Weights of a small masked image model.
Model: 3.88M parameters, decoder width 128.
Training: muon at rate 0.0017, batches of 512.
Data: trained on photos of arthropod specimens (BIOSCAN-5M), 195000 training examples, 18.1 epochs.
Rows from block 3 of the encoder, named by matrix and row number. Rows with one number belong to one neuron. Each number is 128 + 24 x the weight over its row's rms, rounded and kept within 0 to 255. All counts start at 0. Numbers have three digits each. After the name is the row's rms in percent of the matrix's.
# gate: MLP gate (encoder.blocks.3.mlp.gate.weight, 512x192), inputs 64-127
# fc1: MLP up (encoder.blocks.3.mlp.fc1.weight, 512x192), inputs 64-127
# fc2: MLP down (encoder.blocks.3.mlp.fc2.weight, 192x512, transposed), outputs 64-127
gate.293 108:123134096119105127139106128147147119115127168102094125165132122101123143086113118119105137145132127115127141132147119094127143150154144138120193180107134136128160126127155128092099143120150095
fc1.293 106:129118116113110123119142115062109142192138186160113148117151098107125126125136113111145172197144112142121112122138148159093100099146125115108153123118119148106128117160100108138150134127125139
fc2.293 111:145150118139103088113095168165101123124145138119136138149113134122112160160133148158159110149107135117123128143111082109149130139149161091131157097096125176111117159177151140108159111130132107
gate.294 095:119163149169105119124097183120114067085146161136154126125139127133122101119114113141150149159142156115144132105147150076104155112144098121125170131142128126135104108081125099110147089150142104
fc1.294 098:137113156121142139152133107120148157156106167114135135176075119106134148146163113146108147164130157151127114134088105114118085123159140095157107157156140128110124119151135160150157115133166156
fc2.294 102:135130150108102114140119113132126085134141125159158103110117110137115127135121115089096119158146182095079113114113174114105157177123121107123130139148147069088116164097117150095155141110160103
gate.295 114:120104118125178130123113134104129177141129163158097179135117115121070176093116146142149157056148084124132145115119140126138109124156104117109160177125186115082109152114097102144123149093096166
fc1.295 110:103150147104146132122156137132131110133164142122127095148128125157166138112136140155084108147064133168128172133096134132154127099137099103147094107135119124145138119149127155078144137169143125
fc2.295 108:111148103106172140129094121161126170143113148122110145126084145121115172122088076137122140071100196140140161142173114118134154101135134106136107141125176112127114098109110114121131178126118109
gate.296 109:096154118131120095130119102131180103139119116117123134157125177131134106097152145113123137132161119133145149090131162190098135115124132181129125166127158119104132112152094095126132105139099170
fc1.296 106:132136128154126124131169142139155075098109113121108116130115140137070143121108151121091127119082158162132114193141103147149131109159069155102137098098128123134114119103168140122097147097158146
fc2.296 107:136142072146144157177102107079131136163148152137181163131146179128146130116135127110083132135153102168135079147144111112082102145129128119167108117132093138130137112116103114118144108123132144
gate.297 099:113104153163173123096129177139111111130103147112152106155129144130132135140127138086137095088106134144154143144115156095157134117133115133137179164156102099118163113100135111095105095099140121
fc1.297 096:158148114138107171081151083144148109119154126145148157112128098103090109143121131117136092087132139129142117106146134137162124133149082116177100113125060088154123112131152115118171170154115115
fc2.297 101:143084114114115073149126116152089116112154169165144110106130121114127140142105145115124109155153090122149116074160092151134154116100100140109141122045137109117127140144175129103116111136119115
gate.298 099:209126145136180140188108136113142118105101107148110143132107117125139141118137144105135121163137134072127121128116094136157097136148150104155135106112132151139156129094158109116146106134175096
fc1.298 100:123091126104114153105115156151110136134128141167144134095083122164098131129093172153128124138146153108156164131154097118112175094130125154143158129106124136141143195118178091146133199106178135
fc2.298 104:123154131178078088144122111117165146125161115084135129165141113089166132133108158106166117136110111121120140117155138144132084137137159093156146103114098149154079084098105138130165095150168148
gate.299 119:159112130102123147142128151130147119076141128114109115147140104145115097085116144187170100113133178116109141138138102135139125140162118164154091185150118180097116138153136107124113141175121183
fc1.299 110:083135136124110107119150129139157173088130122176128168103099115113166110103130135155158120089130137130154140098137169134133095087116178137111125121114116129169151128145098122127155144153089111
fc2.299 089:147093095130123119158171116158118154127120160077126093150106145103109158115092132129127107138124169116047162078134144106143082126093130113151116154128134107106095137141130113156141169130114186
gate.300 096:138104131139116170147141131111141097141144071137067152130084131076143170131144124136124094104159130139163136122136149126160144145127104147105127167149100123082130138128146151121189163119121111
fc1.300 092:117130125148081185109147134149128087105126127140124107097073109097150156117117132132115104086194115110149099137161130135105169172082089123156095138136114112090127155092097108120202155080115104
fc2.300 100:181131133115154091098141108135094153116109131140179143157149161111145084159090106117122163168147133153120098135141134106121122098152121142120145142127139113141105106114140093149134142100101127
gate.301 085:087112117103153125110174100116078130112122124123138121100118125136153140164115125149146128154160114145155126106110161106129165150116118146142115127162103080137139119131150155098121159132168140
fc1.301 089:149115116123130115118145135128147159132095081191139149110104136122066133131165128130132142158086106163073156145143150087094115144082100126144105124130125157118150167122141135149092128118082177
fc2.301 078:172101152105158146106132151149177124129111118153082150085139116115124108147143156120138108119117116147140116158095096117097160161162150114134111095161130148113131118103142117120105119160117156
gate.302 111:074168092084140105153128130136124137137116148086123144120141119100110080145150094127142164152141114109096154141130122112090168146122123129131148134174131152087065138126124124128161106114115090
fc1.302 111:149112149139112115159151106146164093145127148169141103144103143186127141092125150109132130134116157118140115164158125137109134127108113111162129120158104164190118085133098149127091186131119108
fc2.302 113:128156102131159132100116099093151133111129131146109143143124165140149119093137119144097140130142131103085131110098086149144136157183108119088114109126100146101139136138131120086107137154099149
gate.303 105:138140151119163145123139165136163147130117109133119120111165147114144138113107102124144108101142160107089147097105105121154119135140122143132178163136144143121118095173154136098128153130112102
fc1.303 115:115150137140094127129137101127121129086110111122105155124120124109104107128133139107092132136152123138106123108121115120121128132129113104127120130130150107109154133110158140134139110185183143
fc2.303 106:092147134098098142089106115134159098136120097086144156160139153144150094131119144100142148127130120116135147117105144101141165142148120120114152126147118185141102155123090172108110153101096147
gate.304 080:124114106138142130109129145160133132109102116147161136148150124072077131127166068099138104084075124160116175112112157123141118134120102125130110104111097093131173124146150107141117128106114158
fc1.304 073:131108102123130151096098156110106162085161118112157139178116136129133160130164185113154140111120100121128146139191147106114101122075142147109102140125138123121145179153118145121087106148146140
fc2.304 067:124121108143124113108135140130123102092109126107145143155113148141123133114168096140152099141159148127113095103118122187125104122062144113117119118138123153101148126117139080115122100106136124
gate.305 112:151113142118131106153089161102114111122146171085150138132122122166098133146120154141122159134162154170127115119145135147134117116174155118129132138126120138101102144156136165080176116111158158
fc1.305 128:106126134120116086152146091100127136153108109150151120145096147100136152114131100096130114185130087083145115097112150103127118157113135130131102090152148125159111110134077094165109129154137114
fc2.305 115:091168163168152128137139120117136145101176149105126135117122100162145131121113103116160182173085134197139139150116107142118084152131158087123167107095117169129126123116125142130110111135145110
gate.306 098:116151129147127171168108179145143082091141095122086138161118123130132113134131073106118135124159118137103136108163132145144173144107139150144118136143131140129102145131124123093146120093109134
fc1.306 097:125127144132139137097120163112111163142129100127145141132178135129124094147128124165179140159134110134140122205145115089106137129149095120135148167111118165124117112104118179135118153133115135
fc2.306 096:117113110178132153135152152147121136133126121133119101133152114134099112116110102099149173082103117151116143095120100166131171135070115089132141113178080126114136150112142110118128129127132162
gate.307 109:121124085132156117142177148094165100120113134111139132167173129103189120120136099177140141161066114149114142137141138115090080142104104092093119191143141124149102119116136159102177103146129100
fc1.307 121:126127124121069134155152131102143098127129163149167118091145116132132124152099123115105106140101086125113138086121113120135088133131176170133123158147155134091101138142124143113129119132101139
fc2.307 104:151150169119171109103130127180112123096117169143140141103132165101139120126151135109108144139142143154132139136122099140124131126113119166113124164125157106098150138113171155135123097121112127
gate.308 090:097146132141133152151103108076112152128141116078110162160156090132115206074151159129118129115100091132121118136114097169114132124186159155128087124116129131147112138108155164182115135116160116
fc1.308 082:089150159140104112148138105087131125124141117147046159082151124117117126092126101104121156119136137105130118155112130149143106107121158116100120140130085129109128116165096137120123114100144117
fc2.308 083:128127108132153125108138140085154144115117140104127122120167136130143135112131118105081158164100093122108108143083093124117153142118117148076135138172120127137113119177084109111139137137131153
gate.309 103:143138110140153121177132124159136108171119130106101131102126138143121144110127118152147078157125108144151072142100104111118111154061134154103130126091154176157114211148168124128124130140129118
fc1.309 098:104121132101115114158100147143157172119124131117117111112126101167144151163112169083162107128097134135132106111096148148134167117120138146113116146125161112121121177121089143116097158128131127
fc2.309 103:147093134166146105104150144099112149105119144149130145141173136094135107124151143143084130160138076167130118146166158120160107109176119126118112143137118106163157075094160137114115105148168156
gate.310 110:076093157098131135141175117103136155102158107145131094141093111116135172094080149115119133170140159107165172118091150127110105116115141116134149136122108133123136130182133178174132134084126117
fc1.310 116:116111116104087129160155160155146144146142094089134127114105113161147098132156097099123125157111132132139128153136097130152119106126084130177124178130172138128157135071167150119126120098088134
fc2.310 122:189094092098137148112111111142161128131111142125098165120148152086132132115115179130093114193117121125118126105183119145096127170117152093087136126129089100098135139139113112148119128141131143
gate.311 105:148169128149086098096121131158123102110098154126116116102134152102127098192090134112136144158135141123126142127104083100129139171102096101149105124096124126119114163140108079152149153164135141
fc1.311 096:121139155108095118112100128109174135140091197117151111162120117138171111144160118095127105158131102091143146101083095125103125115108054111146068098112142123159144160121140144166124150143101112
fc2.311 108:147162120120172149141137123127123124164118104139157128095171108140093132097111113145142147104099106118158108175121132097143152152152167116101129124180124138110125108138145107120139106125100144
gate.312 107:103163101155138110183106115143149117137144098104149129112103132137117164085157103111130094141117097136108110116067099125180123127150104124136174090132122146134097116143114123133137124087143110
fc1.312 099:135142148087115152116139102127111127101090120083097112181148150132098113145148142121108144106132184151135147157149152129138169178132132156135127092124155119120111174079137155135109142132125107
fc2.312 093:119133131160124129179125137121191110176144151081169125125157131115133088112163099158135140069124148126161132092157103106181140103137100139137174089112101100135113090107119171133114110090133127
gate.313 091:128127134135093134141147130174078105121127136096176119130096184135136099141153131108153121135134161113093139160100142138146133138113109179131085118153119111122138144093167113132102149117129144
fc1.313 088:138156126125154125138128142129112104128156119175105133125131122143151153126107099144144129082129132124108142132140109138137114125089097105090149120122092115174148122108091168107116108144139097
fc2.313 095:126127128131125140135097119132163150100140135134067100115090142123139149105107134166102106102202121157133118135154134137126121125190179123176111144133155145118081099086083135111131099128135103
gate.314 106:145132106156133140152155141093117142154152105093162127131124189136131108179112149154105098168124129144117144105149153159158121124092117130133123151081127125133132133135119127135094079130091121
fc1.314 098:143127079143161133140125083124126096147178115131135136116143126122143131143144146156098162127126126121134134142154162146146140103103137111099124098110120096108138189116125144156101117107147146
fc2.314 102:113108154130131117095124141124087141113095159171172108136146098105092143130117110130163138134101138114138128131156093131129172109117132083105107099132115145134157097183086122133155152097162097
gate.315 088:092133110114128184112113153104113104148104181129170149150096108138128094087128106145204114147128131136111123124110141171142112153151133129163127125100100122100120159112173120124138159152100127
fc1.315 093:166158132126168152184146150147146121122143195113137143170088100133172136105107141102137123104112161099138114160121168123122114134163121149095166136124132079155136120135135116124096138118157085
fc2.315 088:139140111121143073105110089106149108127108102127097116097154147105101154142128141136178125149175099150118182151134142096169151132103120130081117118106140079145136130064138150109108121147188132
gate.316 104:108100101140105108115121142128099179110131102142145106158159127103147104132190146147067108105149144192141150103097183139080150144074143154169137139136145094100136125177101124101148113172083109
fc1.316 105:133131149128113137147147146101132123113150099109163129165149151101085136113124102108121128155144097124123088095151159151138131083095104155126106142104117114133159171161116117123115125090087101
fc2.316 121:142127135162102146143132124106142107145134136149148089155108110101144139133160139133157112173171107149134105134132104131106127129104122083138139109128151088111125109105117153123123105107138100
gate.317 087:130129123138117111126123080060131139096132149141104156117203112111143104126103103175145150130108115096076101119119113108126060144109137172117117150156133137136102106123165125135173110123132130
fc1.317 084:130125089132109101148132107111099156141123117094181146178156115120139169137122115117115160133150110149146096107099117147132142143157159118113106126140140136114068132119123141149169137157164142
fc2.317 080:130122186146189111120149126111148184127125129086101125102131105115162142170148123129132112138166118103200090144113165131116065154140095148139183099116089149143099114126136140153111115132128120
gate.318 083:098137122143112125194110142131161142149131122129165142182141139126140161134119153121080077143115141121096113141119158131087142133128115115136098110121097095129072148114145084136101138163074131
fc1.318 089:124136123106140166111182135156132138156115130154131140181124174185139122115146117145115126174132131140099140105153127117105081152126147134154136090144129178109136114182119168115063147103096118
fc2.318 088:160158128130131170121088146166072129123106120148147117128138134154134066107134134138106155114142163092127097160131065143147160177142105116114103153131115124158100113138127109123118100181131064
gate.319 108:116109135128105161145097103104172088131125160113122120117122088108150169116149192142180109076117124181113069112080136141101145142119135104140128096134129127093137129109139123109115103151137136
fc1.319 097:108161136117108106160105113111183098127130138122118166120116114103160159096128133103137089146108110099113175140067098118115130105142168117125126141121123186146127154124127149173140096153139125
fc2.319 103:097092118119086122164168152096121135099145103145105110134156144125112147114146152128179130129108123106099145117144097110155115082140123096095150098115110168140137134095123150131159139114156140
gate.320 094:174120124135127132134177143122133163164113081113107151123125134157119135120150105157103166179147115139161130140154086141128157076144122123163115109143137176085131191134146138136084133116129117
fc1.320 085:103105121130126118130172087171151144141119122111057160119139131113143114113138099126131112112115154147134162104089106126110115138129140137135150108147151118111111138166120145104110128090128131
fc2.320 087:122140106088132104090149154142110117122133154132158146143086161103139156086139109128092139169140150086136120141114113109104120112137156156097064140129088107100142101115159113168126146156118145
gate.321 106:092140134088160161122158135126082130108122125163107130145155170100132116129161143124149065149140098108156113140110134120131139160133180149165146148100130079128120134133172183092139161136154099
fc1.321 104:102110090140086147113085140129150100153123142116136151108121087141148114138120136142102159130127135187123118136135121141134076102114131133094137175151135131100119153159130109119132162129098118
fc2.321 087:105133151106130160116117112185127143143139099135103204172161146153106092167126142127141101132152119147117133132129078126126150123142158099138094116128136116102132124125118104091136133163134132
gate.322 121:090121117137143108120125136116111146076142116156130159122155131162143128089124092113137098144124132103134123112129174132096147150134102130107127132083123152128118134138113170157139154100109141
fc1.322 113:148119126134125117110142111124100118150166125103171174121159096104102125151103065134142179118145066145169129125131136135125167147138129115131123183139120130139138130122157125106107052149119170
fc2.322 104:082104104121148112110128130115170127119129126083134120145163155120122108113137124132144120134143108082126068119135157165113121165133131153162135139137156115098114124113163167194126082087156149
gate.323 088:156151127098147135096121119160146135098097122200109130092143142164105085112132145118131122129124132106126084164111159113121153153120092180115091141157160156131182097128123133104132065090106108
fc1.323 071:157178135088095139142172128164126157075132110140096131127121136128141117135164109102200149152118129146098138150148147138095108117106178129144069107114164114115139118153074142106117109113118134
fc2.323 066:171164174139114135196171102159168106096136116134115102156101145118116140098127145138193123133127107151122142172112144112135115133166135109151149078144113131118113124151093122177101143173131106
gate.324 107:117117098148133152172088139145134154145118136123165164146147134137139136107119106101131121121106143135134157113104149123124142104138093179093114124189130125128172116118129151117148120136108095
fc1.324 097:132157137149108125141138126108160123093137133145106100131143112118099113137116103142112151164155120175107084130175147106114126149141108102126150131106171145116120101119139093111136117116125152
fc2.324 109:143112159108147146144142180105184160128135160130142149161070089139122123111104098065123129136139117135127112142133120176173127144137130143113093088130136184100089179132153093136130169134120165
gate.325 103:135127147131135137154111103146098131100134144130128130107077122121145141096128163101155140116121161115148126148095141149126125122115103163115148114118157138133161113098187126136087082128126139
fc1.325 116:093150170141149107106118155116132170162136115106128145100107136130139075121100118113112109109113110129155173114138118110097129137140116119155108123153053123133118112113149152193144083112127146
fc2.325 103:150137117132126169123136121148119121125113116147066113136090159102069181155102168137137149081123109144166123133168147130130098143129138107113177133127133148116118133097150150119106163130133135
gate.326 096:166138129087102072107113142125125088139156123115104117154086135080105110166154132099110129113166101146113101128127145094115119140159133138131135135101166108143119133156130123151097093090115101
fc1.326 102:093123136142121114136122102129136102119114138113098144130136169180120205112116139135176125136123126107076147175103105150148146173090140119115081119134090093129098139129168106104115137157170153
fc2.326 113:120114180086110120120137119170143151106114122120071091123113127140106095148169139153121130119136122136134127152105145119117103091184133107112123120139172166110147130145113140160136148118061123
gate.327 102:155120085109086161093146112152129125104111125102136149084153107157101140114075120118133115123145157156112146162116125104173138086148090187143112127115134136125168121157152169120153166153095146
fc1.327 114:121129130153089135071155149118113128129113108133131111135141086099143118132106185137090075127141125147132157121172079121139093119154130136123138125128132114117111145107136158154096088111146133
fc2.327 111:104112111136114096154102084140138129130133135078112124147129151134114160123122098127112175141157121070133147112110101122131160091117125148146152137111145089145134116114142118112112141124135148
gate.328 108:101107103116175130093147115114132127151103084156069160073138089102122100134111153127126154111141098114106134168135105143097109159110128103151111112160133104136140154109164152161087131148118165
fc1.328 099:133106104144109104154094108103156130153147161115162129102133118138109119134121089110101140104119140110136110127120155170124150112120103100096138161125155162111086146148099103134150139114089114
fc2.328 099:118111117101128103142100115117161138146110124122124100106128106104150170118102166165117155131133146140123131094171110107141107140120106119151164124122117144165146087140111120177149124114106120
gate.329 106:137160119130111078136111134154119088132150171104119090128100094119105079108129107132130101108121136132113151125140188127107141111172129171121138124120088135185105144148143134120121137150118102
fc1.329 121:127090118124154117140129163130136102155108164161152160121132138132085134105137146132106113126129115104149123123079096166154107095085110151153142143133095084146128107123107145119082132133100135
fc2.329 126:121114144161146106156178072094109120121153121121118137173135087170124117114117082115130088087148115152130106115101131106157134152156145157140167135106151118124128116111118155136134138100137124
gate.330 098:123124138140106137106115194131195139126152119117125120133129141145077107130124112143169096114100081134118123138181102106109168092146119133127123137144144144127120155121150112113109110101128113
fc1.330 091:142124111114128106147139104120110126164134099118141134139093123141168153129121133116077138141118146137165106127112121148156109136142136100146157144140136109116138163145140111161144102200149144
fc2.330 106:116070114107143081100080087125151141154168119104127129127105122130159178125100147086115105131148117106148170162131129131125125157144165141091093138131120111100164160173137132142156144165131152
gate.331 099:119126106185114137131131113124101128144167149124082123098101116118154135132107135137134154136120147128145141129144078125112142135137117097142092114082093186075128142132149136122113109160143136
fc1.331 116:121171151100155107146121159125164129155138078132152163130180144123102119099143171088147100117118116097120147147109145140128093127112136120113140144137113100181126127109136144105140130117115154
fc2.331 108:113154128116122092077115127106095135119149133114131120099077143159134168137137138095105144151116091099149109098146138138169119120157092118110088123151130123084137130143109099093090091115159139
gate.332 085:090109089120145113094105130165133087095112155122110096116141097153162156119106085130134145147095112158196118114119137116140104101166092095108144090144139097103110134158110099150108164104117150
fc1.332 077:165104121119108118119087175141110138125133152138100068097186166092123156123161083128154126171142114130159115156110118080135123133099163112100124147152142125079165113081093145097081102144117111
fc2.332 079:095133156130126116140121111155108115128136100131077087118152176129122139114114159107115092168162141141123127132143151175130129144120147148097147126139120104139096140072118153148135131155119149
gate.333 087:118160151105100112148128099122167099139133104121085100086129096131145167129152158163109111120126162105182135138118123150119147129106112156090125115132111138060140154122117116146130109126163142
fc1.333 080:123129145096122111138100114139106112139136117146148155112149167135134128103111122138083105129114093131103106110118145146090090166122128182111121083152111122108093126100100139116155133151143104
fc2.333 090:147126123111137142169112133126115096145115132116090119121084170118156147136136104169109115122145075138128127151125088132164159105113111091143139113177112142115068088131112158157131113168099155
gate.334 091:158099106104117105147149149162095156102139154116139119131113165118138123087084101156097107121132135123129130127173099118138089148097151163159105169135117140133067127109119138137135120129143158
fc1.334 101:133071127128179137116139122098122134145109147140140084149137122124134151106139116090140106126114065119121155076119179114115146127166148146084140116120123107119150139135122140127123117112144103
fc2.334 101:083103142136122102163133142162149148104098120123187100155125124145137154164147124165085127143114133141083080171103088111126144140169146158119112167096147112137084104139120101157098162104091118
gate.335 114:097102096133167138163158156143130110054102142134132120140131155112110125118126114113145145072121133123118100110144121107113186159113108150098153115152096171157104089103133102145112126119119079
fc1.335 109:170137160091123106109129122153104147183117093149125137141108077128143115156136106167120098130128105119150172124106105109131087128154137119126103135152145096138134133157139132115101110134156111
fc2.335 110:137105084149099094150165060091086108137113149140119169141124137118123132137079088090127107163151159094134165074097135114081136153137102093113147131161134106076114131116090173127139134136154093
gate.336 084:161120134100149131134146127133121122117122153191131200093147115140179135133153136163116156151116138126113112081126093132175155141090095142137115121125145150136125102136154141162113161152127117
fc1.336 103:172151075126142101179117127124123123098150120142140118088147133135124107124110133123080131172134123136196120134131083102141133121153166164125135120144118110133116123097121121115118144112091144
fc2.336 088:121147124123122139112165132141180080153119127118124120146144111130114151136108158110087118117117148122148168101088121150091183142111131110127141120126118177087147144145135094149157124176161145
gate.337 069:093126130133119113119134150123120146165130093120145139159089133166121096094119193158146137146082123136195053099141118129118127109125120129092158112131113106108129119148155156143131100094084177
fc1.337 071:155138106135123148109133166125067122138122144092140090135130131148121152106190099109110077111097154140110131105107151103139121095096130138158142087064147154125105154114147150134108146108134115
fc2.337 061:107146177122145169066165122112123085101101126118127136147180118106141128134140121147136141160122078097090132102137109095100118108119124165106136150139121128094098101119144103161094180152125144
gate.338 083:125167171166094120160141098130101125131116130086132138102144160110164128146107152114129115109119135095128152165120142107134127130118130175113118157133109061148184115185111150123169122156139123
fc1.338 095:087140151145143188140108143101125153130132095131129140138124155182150135088140154136181123112130135108148141123151118114148141109130128122087146161088119117142135100153132157121109132160119122
fc2.338 080:125153131156100145145119103125158147095115150128113137149123134112133100146144104114106116085141108122093105109179154120121140112138110163144138108169133123207141146122124099150146113153123115
gate.339 105:131129127124138139126149105099113130147116083094132137198116136122128127163144128148146135142141129117143130133137115078155135133107138154140124148148134158135133162096090116132133133147121162
fc1.339 107:197103113162148128159120128084101144139109122113154120133111096085141081166128131138103130154148124118134091108135124136156180111124162144125167147094129118118113115097095145129128138115145128
fc2.339 103:116089119105118104092095150123094153185125138115118132158105149104106116101108099117169134138115133125121084126105119150124162110132093111147117115133144114068095127151175120119127142132203119
gate.340 102:092145191113123110142126127131105128121122102166119133087167110143095123127118152152167138135159139114156140164165136112116135108148137107116132076141148110143114112098118132102117108126126098
fc1.340 103:110132128103122129141174134125162197138122156128145174091112091186161104117151105132151161124126145138097151103142176156156095143130101131141124124145128118091092150128130113157125134099113124
fc2.340 098:089183122154101103142115126121111162160136156104117114129139130121125128096098101089141102145103141151131136123098152105113125115099107095143149126131120116083178134116126125104153120130132133
gate.341 106:131084102129160115119101118166132121106164114172111113101133157132107159150083151153138112144138116147128074127154163185117137193115150135099129143120128093159163104118135108117149115127121171
fc1.341 116:114130091127105158144127143122090119104144124115185107139119118108188143095153104154105127135119079129141134083126121135123096103103097167131153131114108182103113123178125152107139113120133130
fc2.341 115:161076107145173130124169133102150138158127150132091109094117122120119163121133164128137095141108174118128141120130137139118145155116102093158141095105096084114175109098151126162103169086172167
gate.342 109:129089098117124111117169127092086120134096173122103141100106135118087134156135149157108146116133155154120153151154128098152114134099184122134148107114172142061153163132123129124100125131116098
fc1.342 102:106141143142120157162129179136133127155133140119147132113103114128161170092136126060075101140109188147127140167140114121128139125144086159091092143119119125136137097151114148100117118116103137
fc2.342 112:089110095110087077119129108159107141121148123138131145138128115139111131130165166115111129144172101165093149132112124093125130144124128103127157081165134160173082119135103133126153118136141102
gate.343 108:129108117123134087137143164128095141163135110158108191116093141139138134134120144096107100118145141106113138160109112112131167177131095104115140141089137152130127149110094141136143141145035161
fc1.343 110:125144136141134127134127152163099192127132109132112172131122086171118132142130141074106153113130126088120187188108111069161110124161093111131176161079137093117119136137133161152151146190101123
fc2.343 104:150128130157117160116150105140148078168141133101100150094162135125132110116131118152143128177104101145140111165133124120101117105121146142186123131169128125110065132107135091139139141147113136
gate.344 107:096142154092179130134159126157126111145144191143130130073108146181112148119095142144153137097115140107135123124105154132168116120119108116123092175091103103136160122087104134097130119140111112
fc1.344 100:116086127147088117112147104137173146114126166122093085103148133121144082145099148123121116129103132162153131174114133121126112170144174111135135111122120111110118192143121094182138138141091148
fc2.344 111:142133126137125121142119165095083108123136106097125174107105110137110147066112093146131163105111097119137128072166141109120137117096127136122072138143116091102131137135134157108116098120124144
gate.345 110:084170098142159140151160139143138129166146143132089098139142127141146136127120131138105124127119105117124159107146117161124105146165105137133148116117130110117136096124122088115130125139141083
fc1.345 097:164141151126146124121099140105064126103154126110143151111105135137140125144146141183110142119154132135159124119103118079124105130055132147106112119123116162145126133114160151134120088136150132
fc2.345 115:124110126131142122151139146123090154188108124145128134107113118158124089118133055116168095137114157147190173163125127151121114111174120168188152144108136124123151154118099142151146150126103144
gate.346 110:118152136117130071109103138159085111108105102137166104148122122106103170150130136167138135135137134126126121102145121143117115078145183076123129114151091113137153142115119155142157129166163086
fc1.346 113:098112154112130133101150101157131129151135112161144129119145149143081148150144192086126128121210133128127112133152143133114134130121110116119103117160118144135123143109106125132133141132142145
fc2.346 116:145072128136139168138145144136128139121135138120152151144116125081124168113138114134125140098118131102106150113106099127118168132127138147081123121144107091156117095154152109088120129112099187
gate.347 077:094119125119147156169120184176168174101143104107105124102131129121099137145154083091098133149104126089112148117153115100087146159186136101147151188103104127126133089152142114137161134150129120
fc1.347 074:107092124134132124127147145112154102103119105117102110131125155141137135122107176117135146057101128107087119112151135094147170170152135120153127120139121126119114105099118098121142121134138131
fc2.347 069:139126103137143120119120141072102172111094125119126155090118098169131139151132106127126115139123110141100137104097094103129146096189134123129182089168095127104101122134143094075094101087135139
gate.348 097:098132128129141124109085130110170129155143153086172118119129093125141127145142122152151116186114116136129165111130137145106118089089174107113156132141126122094112142112106122126134122096101115
fc1.348 077:127136105142135161112117118086116144127096103182098154132120152136111138103129107112133119097130111129140104095070127135192131138119137169146103142098101074117132139116153148143098099165099131
fc2.348 080:124161124121171123122160136102115169128119117166127141177126067092156131136152118107143107103168120148131109123152159108153136106148194087129141172103109139120117156161098127087130138111068146
gate.349 100:150136125068145125141121127136153174141097131139117122093088094096150069075129110108137112153124186120106135125112107129091128126106120097144115124128138128125144123176142153124159156148093114
fc1.349 101:135095106129122150131112140160202066137147133099156093102133130139119110128127067121146144134122113141100174163155140122135156131142103141085128115122155129114132104149131139068135114155124105
fc2.349 100:123132146125132134116107189095099120119150139110113140142121076097130154144102137111151092162143136127126119149112129095091135105189155140146119109113089094148149087141100161134103096112144167
gate.350 094:114130106138118179109137140137137118172152156148104134077160094160103179117153126124132151091149138135142114146107109154111154140071143122118138126101100159153162151122111140139117145168173153
fc1.350 098:126165126135159100103143109104147123109120162137123139132131135164140128079100111152134172082127124102092153151141113134187071106114130135110101108100125119123069158090153124125116121128152118
fc2.350 104:128107133167135135099137111078093154175075121132122152074154144123117121076136123134131120125099135107127125127130086163104184141102146085112154125147086140123128153116097114093159132147122141
gate.351 086:162113090136088075167118150156099142184093126121110088138115128125144087150158164102152138127148166162096101121124139143141124131153103098092096125148144152133142123118167104140116093101140151
fc1.351 084:092133088110114142124160150152128082112144137137119101060164140107145149152135143138128126123133086045153110127140144102126107153146098167118102123149131137162109129137135140124163144132111093
fc2.351 083:119161126125101146124111159176166123137143139124091141133094147145105142075115087093130161150136131113104111144124145122179115166114069139148136107078097146147148100117076148144142143103151154
gate.352 097:116154164106119102101129134157130135087143119132078122140082151142104142129149153149123143116079141177095128153113118124136133117150089099116188137123084124153132129113124136172121122135145141
fc1.352 095:171122137146118102086137128126212120139159141138139149149089154145123126109058098121132120095157131097097147145133195114151153124136114109117128156139118115073091119121121125134133109139125166
fc2.352 102:079133116167117158149087114135146129161104122083128088136154131145106144125147091087126117136131148144175131127106149113102123144130119150112124116088127149120120136101135116124138121131137161
gate.353 104:102125128076110124102147093126111116112150120114087128170161100121119146115142128127128144110131121121155105153127156122159096149137134152097133128159121173127151099121108081158112104137152145
fc1.353 096:191117124146104120146105126101139165142117136134146088133130127148103088125110145146121141131154159138150148094130123150126161157128108093118132125089134112104125123167101149175129141148122099
fc2.353 099:114146116109117111120135106121122138123104156173099131189106109162131108089130085127130140140118121133136097102116112117138111124160131176131174133167057155111091084090126129155123154124130131
gate.354 100:166124094123129173172147115153135117146165117132164103152143114153140156155113115142113110093131129125109083162113110111151129129076109112133127106163139140173154074098140128109130147157098120
fc1.354 109:090161133152132142132131119108136115101151145132132130119118105102149102135195136100146118145083145133120143121112089135174149109069136134177152156094122143139152125139129143108153117173130096
fc2.354 098:159110126110122102140067132143141166109097126111151100140117139159134154135101109091132152129160148106126113128142100133143103127107077146085135167137105137140131159136136128132116136126080141
gate.355 115:127116151136140109194148129114143109109148073120152104108210089119110178148163146093110121116099138136099161137132123149113125169129113140111120125164114094125117076132116173146126145129110104
fc1.355 117:097158093108151118100135140149169083122128148122119161106131082141096156120113157138104140168062109128080142136144125171136094153120164100155127130095096121164130179153134141141122106095131142
fc2.355 115:150134149154103144150156141137150146099101133153178118160119150158157126125109123122123129089172159108161098120124103109139107086115138129129140144122152182137148102135148083149084117150086155
gate.356 100:130136133168068110123095079145104107141120095117158118146123114116121116124161159126116119160129109157119122156148152103127143104129134100096135164158088150155095105148122142153116136140089093
fc1.356 099:125101085141153127142137116110121092094120117088162113122133134109103106135171140137180126131154120126119090139125163138058093067102142127154143106117108104106158162151118117131144170148166167
fc2.356 100:149115106130111119131160133153102102105144128130143146152068134124125126130075137095105121077139159159109133149172140102161135134115114074158120139165149139123082133108113128147087168093136131
gate.357 097:151159104167131165173161131123119105128147155143116126144106116144143202140142129126140134104147154123105052094119126103143092124093125136132150151102094163109110132137102176152109115099130169
fc1.357 095:100131146091157151138101127153136169146127138099074164140138134124141084080117103109117115124135160139152140159134112133101125135188104095126150129162138142114118159107163108117158147133124113
fc2.357 100:131160120138150106119162106077178160084098143132133122128112102096138142142142102117109141074085134163088135113144115129140157139116135137133122109107112160102111100166065164112112121087110121